python train.py --arch="convnext_v2" --train_examples=101725 --crop_scale_min=0.5 --activation="squared_relu" --num_experts=32 --shared_expert=false --conv_stem=false --depths=[6, 6] --eps=1e-08 --epochs=32.2 --final_lr_fraction=0
Rows from expert 9 of block 5, named by matrix and row number. Rows with one number belong to one neuron. Each number is 500 + 25 x the weight over its row's rms, rounded and kept within 0 to 999. All counts start at 0. Numbers have three digits each.
# up: expert up (model.blocks.5.mlp.up, 32x32x80), inputs 0-79
# down: expert down (model.blocks.5.mlp.down, 32x80x32, transposed), outputs 0-79
up.0:483494431488472509492506514533459511498476440479477473532471509500510514534511464523471489518498496512510507466481515522496504514514515508560495478505496480499489491475510413485524522535481486550500483518500458500489467484497539496521481489
up.1:490491534514502511517560452538521485459432468530520496501504488479517504483540468501465480510544470488494505489520499506479495464510488509511540493507501514494537492527507444483514523507490501503466523476552487523548489529532506520474479500
up.2:472467493533513516462461482492530470506474485522510496484442515531486507522490504526463469478561536485480464513505501485518548539520480477487496477546520460473506500527511504501492567497514496493482487477505497477476448512487495478475489497
up.3:494498477513508481479499509492494508595551490486492500492489477484488558532525483517528520514475515506455560497530464474503481492505500483515507530464510514488513466471519533494484462488506463496520486510456484473526521483534518496494511537
up.4:513557494461539498493471540498533492492473465495500503485545433547511487518492501521484491488529506457525514506505486524492488499559533486518549473500511496527513526489479492560480529490508511492508472482483479482536479536499512516526523501
up.5:486500465522476514544510491509499526469437452500477504541480516525483502509483530483487496500502475518543487489477484530471477493512516492548480492505577468483489461505517487473490503530493491518493491520552455463484484489533523499530488473
up.6:459486455474529491492518547510520489486499434493474504489484469529531474508444492522524483528476491507542475466464484471453485483501505488528499493456525520483472513515505485517472522536498492498512545491485477515470489486537496532542498507
up.7:487503487480567489496490517509506518504500450460495528528513467506469495536501472533537499538489504495487562487483526462485464496491479518479498543459478492482534508493524473501498457503505501481522443538457521503511514490541502470502485490
up.8:522499462488497498463510499505533473492470518497514519481503515549476502530439482568482455435506483471482510490466488514537490486517475524518462535453537498461522474525513485484530488541489504504491525467508505493495487492504498515491500527
up.9:486510511504506528521526509497493503511456486464533499526478493566465485497525544533493507473536493526542469503467459509488539470495526491494545555499564519507480530507497521477474454496482491483497487504525486490485500503495502533451500489
up.10:499491499489544501541505523461461508558494507497487515484537507488515520494521521476517490494476548471466534484509478467496489544532501515522479546441438510514506481488500481527504453528508500468475513526469462522507473497495481499523479489
up.11:489439474478476517523496504466511466547500492467534490483516461466541488509516520493511504497515482538461549490513553482497492487475506533461518486536446509503486520518516521488474529534493496489465497518473490538495523473520468537510497479
up.12:466455524451527481537521507468547499484496500494490502517495530547496449501511517521471507474508504528524493486461462506486545490493471508505512551547531472538491534507507490467523484468471493529489497486502464514471471512469514516468480505
up.13:479524499507519460482502498544501504487500466508525517495512493522474486500510441547495452450507510467537456517492459502540524554489489481544535497495497499491493534505482474542512558492529514509516506547516527512515471514471506489508496508
up.14:490512436478487466541509490514520526521492528497486513458500521541555531538516491515495522524527493532506486505491493473502495497483487497471480505484509511526491477488515460505505511547534475459533480545493463482478481507485427529517519524
up.15:485468499488459493536534500505528499488464534535508493513492508534513511470560437485465495501492474488505504474496521473505499505484520514529490556477492527506528478511518460482527524561478499504506509498507553534513455499515532520468527496
up.16:506494466514516494488505486505521480451480495507556469513508524519480486517487493534481461496543561507525499503482477499472541526506454480548476500483542511466463517525507451511516526500496504525513527474500500483516461491496493427499485504
up.17:515497490488481483499510488491508508465486444476511484486476515514512452497552483482485516475484491474536471505516519478448523455504514527553489508518488531534511495512509517465496512544491543522445553476508514488526487476517534471529492471
up.18:485462455479493487529510472494529488499474463466498507474469509505473491499458473545545481486527523489527504495507445516443507500489509501554523492521487478494483535479542485472499456513491488508506505436537469484505506510479510520516474478
up.19:538522487537495491433520548478512501520489548483488525490501488477477496477504507533516500548467511501513496468492541495524480519483473467534515511480469480474521523436490503509521515494470526476471485490509451447502512472501480541512491497
up.20:523486502524502525498513478508550491496454514489495525486467496501514501501455478486456505507497478448428549515497513500496492487531493446501495478508477495471518453505502478509513526496490509511517504523553510495455500498523514534422491494
up.21:499502472482520485496488479493515521512471510483496523486528496532441482520472467559496510481538558498495492484462459554485466491472531518524527499446505531496469545523514511468487482500501461507508470498509469517477504509509465472504495469
up.22:513503520491457532447527480505488491499474473491499508523495502536473487548506493526482463505497524453479511496506519511497488450490475498520523500514514471475501448511492458523481506551466489483464524448521511518512480554496502466447501524
up.23:512479477529531550533471531502463504498473510485531468523552463507553514518467486476509523513454502522527501542523499489483486495474478509497502558466469502540494534502524512486470491483504525475509512496499498534531550480483497526528489518
up.24:486499526451528504468494501476497502490485482493506487502470525489478476503507514568527483536489515462500502507470474504483509494528494505546470543463540487475439491511475566534467500482508497546475513469494475482524494514529508508500511456
up.25:476471531470479523524536508493501485520485506494522484491475503499510501486520460452499512512504476514478517496486496510526517507508499525459489502500469513573501500518497514505484485517484491465473504525495610498523512481531504545438483489
up.26:520505561485502506463487543488497508523506490506466481495507489535484525491492512509477494448510537532518507492503515516535502481574532457526531439513521500506514505507493506489497478443526515510494460487482491492486480513527506468455525459
up.27:497508484518548518498509519515467518487476468506507501536486536491473485528517479484458534459503489496490440489515522486470502520534520511464522533461478520539523494542473515494497516469505537454483536495535515533529517508471521520452483513
up.28:536513523478511484504516499498512489454476500505453511553522507478482546450497516509528548501516457500499502514537512498550458508556524511510523510505544460534503521522516493526483543492472525481499487493524503537491480498512508492520520453
up.29:493493488544507485524524512482485529495522482475479528505514473505528538523447538526505507503492554477488523473498461482459491494496496495526514515497493510471469465489514527512480489466535524520521490524476410527518525523523526517534518517
up.30:538501499532511529484488494500537533516496503521486512522543546538496479485506486496538516482529523461545483520494541529494486467493519496537484505488514506499472480458494520471507538475511535498507560508519461498436490498520498506507526443
up.31:487490519495485461520474498483498493502509474500473496491527468529520534468482514517526507447465531473430514472480569498493512448524481502489464469494460467513529509496465499511496533502469509494475474468478533506542523499505479523504488507
down.0:479532496476481507501497459467503505513454500495467514507513515550500540507540469504504558481522494506482473529531504458518494502533478547516484484457520526506514504504483479545550479504478537503472505534484503506448535469468521486519506511
down.1:528529485542513506514447479507535464495493510532482484496512544485489502505479489482509515482530531519469478500511517454486526521451444531463483525536477516473526496485501469500509463520571487503512530533502527488490499513501476473542498506
down.2:492540528521505460514518426547467528521484495526485476551487496491497501478493497454511464504493529497478481502524518455510522492506541486508469491512485539496493499520522501531544540454488488510575496515486491500508483511513506517477505522
down.3:520468521506514484453450485520493494494478494530446530469495475467491521507489516473520499494476480494564482534512482475479515536516485542523489467463502528491519526519504482491503495555465518528480489463544502509519473520531478484508459510
down.4:534458500489486472522487475522507498508484508543489509511512473530495490499467492483473483492475494440493446574510538492458478502501511546539521524452482510510520485490503445478490530500482507493497486502513494476494483487541490529496469548
down.5:516474545500537485527498507491491460520494486534461500527558523506506531501505474504495505503505507514475464471494484482496446545539486509525461503516466507495497511494449532518550491517513530487483471513489484512429490520489498550498480518
down.6:503500477530497528490499481477525492539471544480504484505508520487514506524473473490527515509542547537496519484456494460488496525466499502510511476434510497530504518453489487515478522479466486491490497509482431469505518506517537489455448476
down.7:448470484537518484505499462501482498501497519500441489458490482471571519487471483485490490499516510485525477455531491489492482522515506522510453477487534509500529463528556519497526478522477545483477490472478476482476469505509533497515488477
down.8:496534522486512508544517505483485517454513484476455483568497488488543490506517513471465497504505479527544527478462527467486491516492521509504553448465509493489499514479482451523505509498473469477544509508479535471490545500521513507512478491
down.9:488492556525555485514531489516485521515531485507506528465514487490510505536493478511480461497469487534484506515502485531479503510535498513500487476499525466454542476538513513494472464499537483477474538514527467489484521499530506476580490482
down.10:499465554509522486461536499494471494489486488501454516455460523527533512520552520539499502525491496512486459464535498542463519515549496493499478496499514495553470546518533512494497487498510528514512497483500481516508507479522539472508454510
down.11:515500512526483504491503523479486505446477552496381493466511529526521504487481483519514507527510512518545506498496494480507535465519488486500488481490498478519481516498511482498523479461540509500498474509500517525483498527487531478504452457
down.12:508528533515534474523493500508501466492519534508491510521495467517472525500474464450504520529504496514459508475457499491522468493527510541521507502536489533484512514557485531534517493503474515438550539544491484493505506499471498554513480508
down.13:492515488473513501559513479524491480483478492523537461518493493530463533512443454521529536472485478493408491527458515471512490510537496487524516489489489518479505496486516485551519498488508515514528533505516511525487532496509484511480507520
down.14:501494530464538459495469508505530468557479502471499487476495500547533561491478509517488521555556469506481495518476512482547524520538520515521508469499516471485472483492502483491492494491531512483486530499493514515531512539498478460519473482
down.15:435539495492504503465538495503494504501448522508473515478490466516514522500491501503528504509538491465430480508537518476527523506471477538522514494483516476510541513528535533495518493468509515472478527477519496514492518517517462461513445515
down.16:500491500470483486515562481505514503492491521495498468535515496520500479476520506478515486495466486453470532477467495473499498500535472488586482480513492556519510531544502468482523489494491520490523470477491491505454544491525482542465509494
down.17:481460515499486509477522481495493441469475468526453506483514517535476467552527504488516455427519510512467523527470458490512510471504512479499505476510562484496527483509552539504533502511500505505488515525503510489507489523502514469482499496
down.18:495518562528488467560492513503521478506511524508490494510517525506470456500498515448499520504449526500500539443519502501490456494489491493531512541513502486558494494521471496493534499489538511465470495498456517494483524454538495505488488489
down.19:489503507474522520512498478495484558512505500528453484483509524519532500457448475507519510500519522469532526467455505545485489474502542486491523495522490489509518484445528459456507524529503523488473533469478522480438492493503489513472515495
down.20:483517502521496526495508484495438479511476480485479531514527483468454509512534495485496510528554480562538507490505502460460470504493482533457538492472510510506512536516524479459484530526485485499530517513516522448501477522487492455521514491
down.21:500476536453487548488512462520535515482492454556494493517494487507502494507478492477516477526461493534488502519515507537485518453505494532555516488463522506524528496505490452493507522465522541515494472525511480486531495463509480464547513483
down.22:484530487532498510521479524527478525485453512501490479491503501514526500498480506435485505489494482488522462498500501430503509472492442481495493459477478504482493505476484502491485492521553495468534545487514513526441511560527485533477506477
down.23:464523505523545490471513515508538520474472481538505486476515516459558491518515485502502508536496525513495486512511509547477469506505499528517504529463549514510469523459502488524515498502426510511477515509517499502504462497470534496487491430
down.24:521523522466509526519524529503572488537483545495491527495472504494446443464485508491488496475473503500511520503473477474490500502522466544523512487470506497506469453488525521500494509444566506525517484516484470524484514513520479486500497501
down.25:497512507530466504448476454478497473485477519483496493465508532474510522533473447539474497507542502488510538480532507531496532509480471501461469519522483474444498512550524491533493462476489508498491533480504517518465497534481534512505482501
down.26:502507488489550499497514527561532469515505489510465516486486557525491528514498504498495519507473519508468515495486444488526520531527470496525565498456499497480488505512499508501466475524514473448503500553528513498534519550485474486489479491
down.27:454531538542504551475513483492477509480497463513522494485504487478501484514487484527524476468493452517477486506507485562484532458492474509529484504549492502488518504539508538502472513513475505493527512460526511541488470446515474464517493520
down.28:487502485473511516499502528477542517499503515453514521541485478430498496527495500475467477553483461457534467485519516496504508538480503500489518494522499488480532498452507491499498470516495500503469450480528537501496443506541496475534524477
down.29:494475535470465456493524500540499499506518486511499461529527489516504501503513528503500480500503491513496512540501513497535565498514504538548474495519511520529460475475498484500517475501442519518498495490515497540559463475490482434532503471
down.30:497520480557474514503494511479514501518536489519535478517538505519453480448515528489485512493467523513446491500446496501518508514488460434494512494459475503507532492496471514480463476502503504474472490480537487459510526519519452530500507502
down.31:476497524488561542519501494514502481519494506460516512526498485488475500513519551474523448528495469521467509516486505501483476527523497498501484509475526500567549527503505488496501520528516534512519537499518521486522518506479474419471523512