Weights of a small masked image model.
Training: cautious_adamw at rate 0.0016, 12800 steps, batches of 256.
Data: trained on aerial photos of the United States (SatlasPretrain), 101725 training examples, 32.2 epochs.
Rows from block 9 of a small masked image model, named by matrix and row number. Rows with one number within an expert belong to one neuron, the router's apart. Each number is 500 + 25 x the weight over its row's rms, rounded and kept within 0 to 999. All counts start at 0. Numbers have three digits each.
After each expert's rows are labels from the 100 images, of 14848, where the router gives the expert most weight on average: "top examples" is what is common among them. Only what is clearly more common there than usual is listed. The data: aerial photos of the United States (SatlasPretrain).
# router: slot weights (model.blocks.9.mlp.router.weight, 32x160), inputs 120-159
# up: expert up (model.blocks.9.mlp.up, 32x80x160), inputs 120-159
# down: expert down (model.blocks.9.mlp.down, 32x160x80, transposed), outputs 120-159

# expert 21
router.21:499545486508504502499536498496502496499491439481484523500493504539508451485469488536485484548593468499485522477508471540
up.0:513484475514495465506491474477531533513491484525475502507482498518515442488510481517508473530515484511479512477496504523
down.0:545516499495514486485538468474492530478546469490502491526504484478502471514508473471502422528478487480530537476445553486
up.1:518522476497536487497490478510508490489507509500483410528476499500502496515483471529505516543511526462466471458523493565
down.1:489486492505489481481502480450485500519493513465508481544486457481503512503506479490530513454473476526507510509474534479
up.2:482489556476516528503536560547477509471504457487504513544472493466462472510488508492483506519530486487514504483528474509
down.2:500476500507507510490491512518506517434488530472503515463501459508499486479506497547527499495505450478522479495459457469
top examples: crop field

# expert 1
router.1:467479532488466510493448562496496499489491509533544513456502486492530470478541519470527540505471450505458464543485512502
up.0:467475489542512526537503464514524470490465472512507487486488513480504468513491468502544510519504488509484493516520517527
down.0:537523484486497502502535521521448503550527467470508489506532476493530505507528455495509448489495520471472481538483494510
up.1:516446509513520487536494541509522493481499500520493520485487451482477424500512487444537505491522447513482486522521490469
down.1:515505540492514536476512520494480505522495539477479504461494500563503497523514524455514514505515495511493497466483532493
up.2:504500461468527432556547489502575505494495501486477554482508527502478526478508491512514473478521485515554498496491498538
down.2:515501559487532519507469509508509486488518499479487517466521513462480491482514484487496533507510512504489463468493531464
top examples: crop field

# expert 2
router.2:520545442538490506533512529503498482510517458498498488464487517517524471546456520489500502476501527517503528491493518491
up.0:486480441585516478506506510544500501496519494484469528502508467496458520478516495514503492473506492511455521488520484502
down.0:515484524533522497524544511526495507492506505521472529516523539500470532540491516496493494535510470501477467486537460519
up.1:510534472508490508503494508461511514497461485492518579492476522503520471492439483503482493483481511492486485499496553476
down.1:518461527522486498515521500521520508533504513503502453514496492509510523528484496518481465542496467486514511529463414495
up.2:498509492549476515522493506451511495509504519511526518480504534515523507489515497469511485491503510499514493526486485497
down.2:490491538532498499525493529521517491475519512506483501483497512522499508518499539517487503533521514472512495520434468542
top examples: crop field

# expert 28
router.28:490499486496513533531531499509546491507515496514485540462502471504481547481505477505488497478539504530490488521472482501
up.0:456554480515504491503506500522476550505474471492458470498486543516510514484495548510486486492520486533465486448488524485
down.0:524515480500475493470458485532456496489512527492499451512464478468532476484517459430486527516475535507536540504531565500
up.1:499512459527477494562507490484474487500488529526505516457493486502498536495506475503543477503525518533499479515475518505
down.1:502516465452517549500485508478514502480500502543488482482512517494470494493522521533478477499488477542500511506434482501
up.2:521531483559528518493504419514473507553488469510553512491521545559492530523526480496485528481520477456481512475518511508
down.2:497523530523539483517497534515471482472527517515519487468500489536527502494504485519502519487463466527516490503516522493
top examples: crop field

# expert 30
router.30:504482499491504464546497499483476505487517493492519516471520492503473431519530530513489496507531477470503496489522499536
up.0:522488523524453448505532505500484503456447514482509537521538533494520542515504520486495510505468540479467541505533479484
down.0:516496503497484521465488527494548481515443501509497543463517522492499503549521525508504473530543476475499469513520482505
up.1:468525546514488523472496489458481479474489476469513501490506524516561481475511522502499490508503514503545501487495481475
down.1:480490465490452504476497549446539445518511462499483469497523465499551479507503521485537513488436512490463501494446475465
up.2:488455521538495488531515456452528524472524501488493539496524489478475509515537492474508461475535471480482487432517490469
down.2:525484468499505448499519515513529527494522505536452484487511449536487478458489498503546506503502511476518481505526506475
top examples: crop field

# expert 20
router.20:487506491504498480498538531538544519501495508518486518481500475503472510506509506496509506520533489526495454488472521508
up.0:512462509486488501487509452469504551517474525532490519510482553516508472521540520553517454505520510519530503489528518557
down.0:474520477506436412519500477529488503478499522541527510502527507495527491473514494534522457470561498520486485473553465492
up.1:497498469517461470509487500508522541487477527513514531514491554529531526465474508504473531472495480518535469499528476514
down.1:504499514470508490506472530514455519493555487529506490489481487479471507494500531525536450459485491506501567533487458518
up.2:499500486477498486526499471501529499523525538505569560484515493524529463506514473592518449474503463518517511491491510538
down.2:506515515546530454520476473506524459496502425517505509520490511471502465483497446547471475489518476514490475500552460522
top examples: crop field

# expert 9
router.9:512492498519485525527487526491503498497499515515535538466467465492487481483511514494523533499495516523497452513466461530
up.0:479435460467497499528518494527473511477477536476555438502502497457473487517537489480482473468550494514488508471483494520
down.0:523502576500461509471491501504512493488506523508481512464488500486466486488539493493498571489518475474523514578477485454
up.1:515534518534508533522537494481523501503550537531487487476490496519507497533507472511505507508521520529479512511495498503
down.1:514466486495484470527541514491526487497464504499530437504493534497506496508483507467476515489519485511512542505522517513
up.2:482554513490473480515517518445502495525528508467510485483508502546520503445494478508498504468545490522534471501511511490
down.2:486459470491441512508507484527480518505439447487504500529465521472554505490533519527473520531508547495459475499534489551
top examples: building

# expert 16
router.16:476495490467507496504505494514530492487514546495537471476504509502495464554559528503495473578475540456511468502529487538
up.0:485484530538507538494499529489510486479507487494434442504484474500487475496493523489486466476471440513490473497476502503
down.0:466523506533499571497504525473499495503486517508522478465479457508512487532495540457498523500512510490507498529512506526
up.1:497499494550495492494474501485519512453558468520520488514504509461474483524530512485510488506513525478549438468514480500
down.1:477502513487496488515458478500440490523492477529487493518489518495496502493531528484482501512492456490497504503515516506
up.2:510473483492508485527494515501561516488505490526518566517478484508507473481471475549568495480535478506500482488464498488
down.2:521524549466477487489460473498522442489509483501495473493562543535520490456491496520489506533485531496505519558523504496
top examples: crop field

# expert 8
router.8:490521500514477496520482496483490494523486482472447501504526517527521509437450488593524500466505507488515540505498530496
up.0:484473470538493497503497492493519520507483515493481506485511545498541511487485523511506522501458495525517511490487526510
down.0:497484498487489522520448469461466517545515487479505546507448538439505499554476510499492495488485510508476462519486534543
up.1:473537463504464479500488486512492484520499559542446492495482488477488515483533515502471488520478528450519477508512520472
down.1:512481471476514525509522522544515500475504502536475507478523448522549507490483506546538494512552527484501497515521520507
up.2:505469529448484520467478509483491507512532492499498442467463488492547476503501504507499493512462510491531496493484502488
down.2:500509487516457495451484488475498476531562498482478521478522500471527498574500507462532486487470498450469497511450521576
top examples: crop field

# expert 17
router.17:488521471517459495525500516528514491486508497500487505524495477504517506513472500546491469494489495494480500550519505491
up.0:486484524525483457549477493523525461493513542499450512464511525468496493511495507523508508512510495470525520512496513461
down.0:553505469500515494486529485474474531490514528463515499515522509487505530505506502519518511510482530516450502497522472488
up.1:546512536512507460549477485502482531467527471508440521474509466504496530514492517502442473486513479509514494506525503520
down.1:519520481484475457513577497543502510517502476536515492511494543502492497519478494530469526485468476539496492504527473480
up.2:492508501448512493475513519517532539521503501485513444472570504484497493478466503499490512492482502490507523480502541500
down.2:510490475463461497497503543520476496542533506481512498519511491503503498537551525536486517485520536498467491488476466477
top examples: crop field

# expert 27
router.27:519477505499477514472497538471462501524503463486505514586497537463506516536469513511517485478473539497548516572497558514
up.0:500463508489484559532508524516473517499533533515511487516494458477477475549509496468493482492513485522494466496474518512
down.0:555498481454472485524490489486508486511499477475469465542493538506479497523555570506510527490486501513474478491497489492
up.1:507468484504515528513495528542519503552525478474489529472493535487577469489529507510524506547456482510532521513559540489
down.1:530501472439497445490530476510499504443527482504470538496487517515515466535520449484531543488489539457465527495470506503
up.2:551545504510469512507484454489465486535509474475478526483501516497539504492452463545510490497510489494531502458508522478
down.2:503513513480520465467521533547489488494509498523483496487498507546473528476492460468506493468455455518481496486484505465
top examples: crop field

# expert 26
router.26:527501515517502519510516475545504521542503455478470532507491523496527477493474476578524462474517483515544543495521500478
up.0:486481544482495518493497490548491516507499522468487479530485507541499478495499507513468484464508484503505540451495523482
down.0:493480486485487494503519485514504555501532539493495527498488497499525498510496542504538479512497457492481550473443531506
up.1:512508515445453483518524506477436507492464496487517526486526519517531459482542550475498498506478543513522515562511521487
down.1:537476491481480523510503544496493457479475486483515521506511487485526458518471524473496516546496525508506482507472512455
up.2:505487541497490531526502457520519479484505481529530439475518501489441501480490500487531491505504527536472477489486483540
down.2:465500515506485500504539461463445483497463540517470481489499472479515497508529520515505483428515486471501523512492514505
top examples: crop field

# expert 12
router.12:502484538494551520489490508478537489500513469536487481520513483497448477504500500477502480489508503499497420489483472525
up.0:470492506520536493486488422505503507469514493533455418504508501546534517485504463476486494476488511491490516518488478462
down.0:497471475478497531484503516458526495529532509501511484463487507501464529492509492519525545488482492503528500539485530471
up.1:518443483527475494465494474498497499512496540522483520499491472500478505511446509495484477496442517507463524552530539550
down.1:527487537502509512476518476518482527521454514496504510483544485507544490502533527491459468449520517463465455505539502501
up.2:480490440451486486490504468506534482470485532478502535472502534447542470461482494476503510503515501493496482485492529537
down.2:512464497521484513533484472515502538503485477488500526441499474518488502525484487491516477536530497469540510534534509490
top examples: crop field

# expert 18
router.18:525455492506501472500511525528519518518507537511512495494517542517481488504520524506514477418525473468498482550476531505
up.0:520529499496576481489472516482520500540502505547479469533507532489512510510480467487474488516527503463540490462515472502
down.0:491488482489547500494473502494499471497529496485498515488475480488470534497509481510498476497504461500467500508482482493
up.1:535479509511502503529485519495517514467513497489512465484503529543501513495485492505482513476468474502545513505512463536
down.1:544538485483539526498449532495498493461513472510510519505518541492527465510465478472512528491503500519507516493492512515
up.2:484498509517531500524525505551515483492508491530504423496493489517495543512486498581491472499464480516507524579500503526
down.2:455460490478550523539539478458517512532502516516555448517503514475551500477507521500526429483488489489455494511512511461
top examples: crop field

# expert 25
router.25:547498488480436518495478488495495523515470485479492495503508561502526550501478494530508514468516492479530520488510541509
up.0:527504499492446488522483466478473539495449556479503465513505501484535505515492505485508528503477532505501468528537549475
down.0:542578506494488476499503484487490531539546518525474494523451491475489456534500495488504446494492460517465515467493530517
up.1:490487466566457502494461553500495463475508501492520505522513500509454528491504537519512518513532540504530484501483509518
down.1:470542495530516472490471502484448489498492527504461517485566538517507507487496501459509484495462516514524488524472480501
up.2:493493491535480455498501557497485511460508468514480449518511446462486482471513487501495489456476468499498495487473499472
down.2:459540486496463533529545471506492455517544490534507460515566515504481481514497516490498507481524499543488504501510481579
top examples: crop field

# expert 14
router.14:491497536517490537489507499504492485498481479518466482518479514493469485506476523534526465418484489466529500504487489517
up.0:499512484500504480510505499488524500510513487472505546500533515480494495507519499523535492485528492494483463478509532530
down.0:499506465544528496556517523533549526510528454496497486506507514519466510418521491513523523478493526485516521473527497463
up.1:483489512534487496515509533494514502497470495518484522465490498474503511495524498494490518474530500481490490484494495484
down.1:530503505506528473481479487496461517500529511493495467502512431489489518468484526489525530515516480481503506508490495496
up.2:456557485485521503505507534528519493484523482492487550483509500496538507476460482546501520509484464516526501493482537501
down.2:548545490498507506537494514515531503492486474509509535523531515494498526459493461531510476499529468523508488498543454539
top examples: crop field