A small masked image model, trained from scratch: patch size [4, 4].
Rows from expert 12 of block 7, named by matrix and row number. Rows with one number belong to one neuron. Each number is 128 + 24 x the weight over the matrix's rms, rounded and kept within 0 to 255. All counts start at 0. Numbers have three digits each.
# up: expert up (model.blocks.7.mlp.up, 32x80x160), inputs 0-159
# down: expert down (model.blocks.7.mlp.down, 32x160x80, transposed), outputs 0-159
up.26:154138104154143121114127141097105085111139096105115119140156125142130127179131118134132168065159123126152146129095087108130148125138140138144103136103138093161079139153119145111127101148113132138139113093105154123129114111138138096121082131140133107128156118146104162145142126096115126127119125143136146151140135144119142129132116133156085125118114096119148116178113115156106161130140113109150097118144149171138155129148124129126097149150093116130131157077149116120132089124102122
down.26:139110142129140078110135154122098106155114118106173134106120183160140165164089094117108112113104073131144140139130111147125130156113122156117188137115120119142133076086107138104105117141137124123164149137103145159130119170093108127132164084153112116134086124111109151082085121161145139149079111171128147111109128117132109147101095131153146126114111125158156106096113127105185166115153099074163136135089136112107116164153158111161159089107141156111146132117153106099151094162136106
up.27:145149131150121162140130149127085145119123139141117102113152141109147141143141109122125134138113115119128139150143124118111120127123117137118111154120140104135128112111119121099111142116118125104116152119136121129093106116128115158123144127100132144142134120125098122112131142134106122139155158139167117122112153130145174145121158135139111123124131113135122108153124135148108139126122146108088091105146136113139168140124090127120102137129125134158129124125100137113147115110099118
down.27:121121143133108118144103095089122094131155143122139143126117091136124113105130122125122136139126106131116138144138135116138094126143152105120149129118089125152144109167126131159112151145107143123120150117111126111134137120120139108123084181089128141160145111152128118131125176173106145106061143115161122124130105102096120147103136142131117128135129138139131108121116106117097077126134107161115101150146115150116103144124106130135115122113136134139109111133104107125140138134114131
up.28:114131116135122142142123117163138135112128112129140109149097133144130136152142144147120128111123147120129093120143120133127118115103147118116123132133117117139132118151123136126122115145114146165130119142123125134139129103173107105122116106124123131124120137127124143133132103116128126125116121114127161126126130111130147142106131146123124116128121142131154138116133116153100133107167114104109106162106114169118109134142103137130136122105110128126111106118111140119146111114097144
down.28:104153157127108105122149149126125152128123122101132131142131141140128127124124118134114122144111168101109140089128112127150111116143168132134096094141180147121147140130143103141168120129127087136125161116107130116147107135094146120126137115128144124107137118178091126141098114135173116103112118170108161135131128151130138118120130124144114127111114116133132114096146125091123129096127135139190130115124138100126106139139137144122154128130133147130134125125095146121137147133138114
up.29:140115158124114126106119103134142111121116134128116135135118131109138140122162112112123084142128154135138137134136134163150097118117117129161117126127140136110135148109121135119130120146134133131128135129136142142133116125158117118143101142136141139132120121140123121132097144136134120105135122135137124147159122105098121137121148138141143131148123107137100103137118133131153128135134136133134134136125115144139130112147099118123137141142135140113136124138169141113111136112151115
down.29:157121113125097145119106111121127109122126139125114127140127115141083137126151130095120109111102113167117132133145159132105147137168126125102133140128128130115121154103163145138125135146114150119154132134156144125113128160116134112154130158098142121129128111137113109136114129114180125097155145115157099162149114109149122157110132118095108110132145166127150125105135148130156090151130151133103084140160155143115131182135141125109115121123141136138116128092117118137131128146104119
up.30:117153103152116156177130161173167095132144150122110128092126110139130104103031109130100112103133103168140101083127122132159144113119172068096145118085119127167117102114109169121118150101127136132081135130138152126155123126121132128106143162120090145128115157110128091134136162110143137124107125161114161110192147085151109112132106146105159138119114129136113138140101180101155119107124142116136128151111093151147111125091141126138115097080142140119102136152122130158103181135159128
down.30:122083142092150101101145123163114123121137103119131098074107060115147175120153126132127140153119164120155131127099068134112127135126106160105146151106072084130128129108134151151152139157142102152129103117094124140156107145168156150132144120128124107154177113127128124113083138131147136106155107071102082142152082168101132150124150108114193136136135116131152155142156117114128158152163161125038124114125143160107126112111130097125149115163101125140076095131114110110109172112100131
up.31:113114133102121127180121177158135085130124133141114140178117173140146107117109143111129140149151155124137176108113148137171129129106158106096103116130157137131149115136159163103103149131123165129144112126136117138139227106129137133128171127130112157128128157119136132115106116116138126134120140112107156154142133129125110138133087096146122151127104138127135159135153121109139150098139129135165134122135146143101114097090158123120107104108154114144095124085140130133131126111133115
down.31:144109145126148104120125099155146116118150139131132139096151105125148145130145140144160112142132131162155119130100139157118155103141135116120156120147116141122131139119139126084128124140156132066118129122112144128093090133128177121158121150071143127106174141098136091137137110124112139141113118133116100141138077179114136093152154085128201106142128121108095157089150127141110139138124107132046163134125142134137183128125133097074108159118126152089078104140130142130143107140150119
up.32:173136156149139109141148142125128136113122148126140128129131097170120122121130123123123100136137135115153139120127131115118141128123126138133123114112121127095127126139138128119114096117136126144150109135129115125127119132138146149117141136103117147107147113105128128129129116138128089122121140109145169138142124151123157109121136152124112114129130118105133148121141088126138138148124122125132117103105131149102117121108154134095118139120117142133116121125129141116145143118105129
down.32:070146116107151126149119159135140132141134122143126133162150129138095146130098123116147146114125078160153135140129122137144096124091125116131128145113122112135146098127131149095094169112118075136137156154124144114125159129140133135124124130117113115104115121106140075141126147154165112178119130125142125136137168085123139102129145109133177107143128100126138107154143136134136135103141126159138110114123178108140162095145135121113120116116115124139156128131114125118148102124134109
up.33:076162133113154141167074071127244156178134109094089158073124130109157088068000107176093043063170097129112091053097121146109130147161104049095179065085162126164141138144082146138121195047145016129107070119122127191160146100220127178097151122149133090150152173131169126164089114148141134111114157139184115097147121135145085139118071170142123127156109157168019160093129179163143147109106111241153138145120048151120034120061123107111052120117146184104091087221179109177123067110131170
down.33:166147136120188128166158166083135148077108097112125141072187182121125131138144142117157110114169102096082122134097135126109116118106126118135143151014056086125109144151145139198148162105150098134116090124114106159169107176166152144151133164192136107116189140110148093095094148144172136105119156099114135105114137156072126111115108132129158172111154136167141142104143112116145189110139154142072127146189149177158138130132125109092112141079123122114221080117133145143143191135108091
up.34:027106136106148131143185117138100139116114133107154135132192114077167075105118150079089111152157068119110123139110100098141126163147069078069112083152146141162095099205141115122153124202129089138124163105123132099108117147133126112134126119083111063122101087149119087053102165132102074154161161161145097136088143071165120122137192140110085151127179135134141077088132056174118094104097150124145144124114092089120125121165089109093124097079155134142159088138093101093161119176172109
down.34:096184198161112166172106138188129097080136117128063162247175099111096160140124152120181140155132188175117138124118184122126110182128099173125127113106183132086160153183108197141077146144131173179136166131097134162114082102142114109197107064159163110164132148145131137141139125163127091134116140059105103201112064140091093118107145137102137129110135131108098101134128135165094148128131170120156101106127117134122160165156139085125128113153147094108096104137144116133161126132113174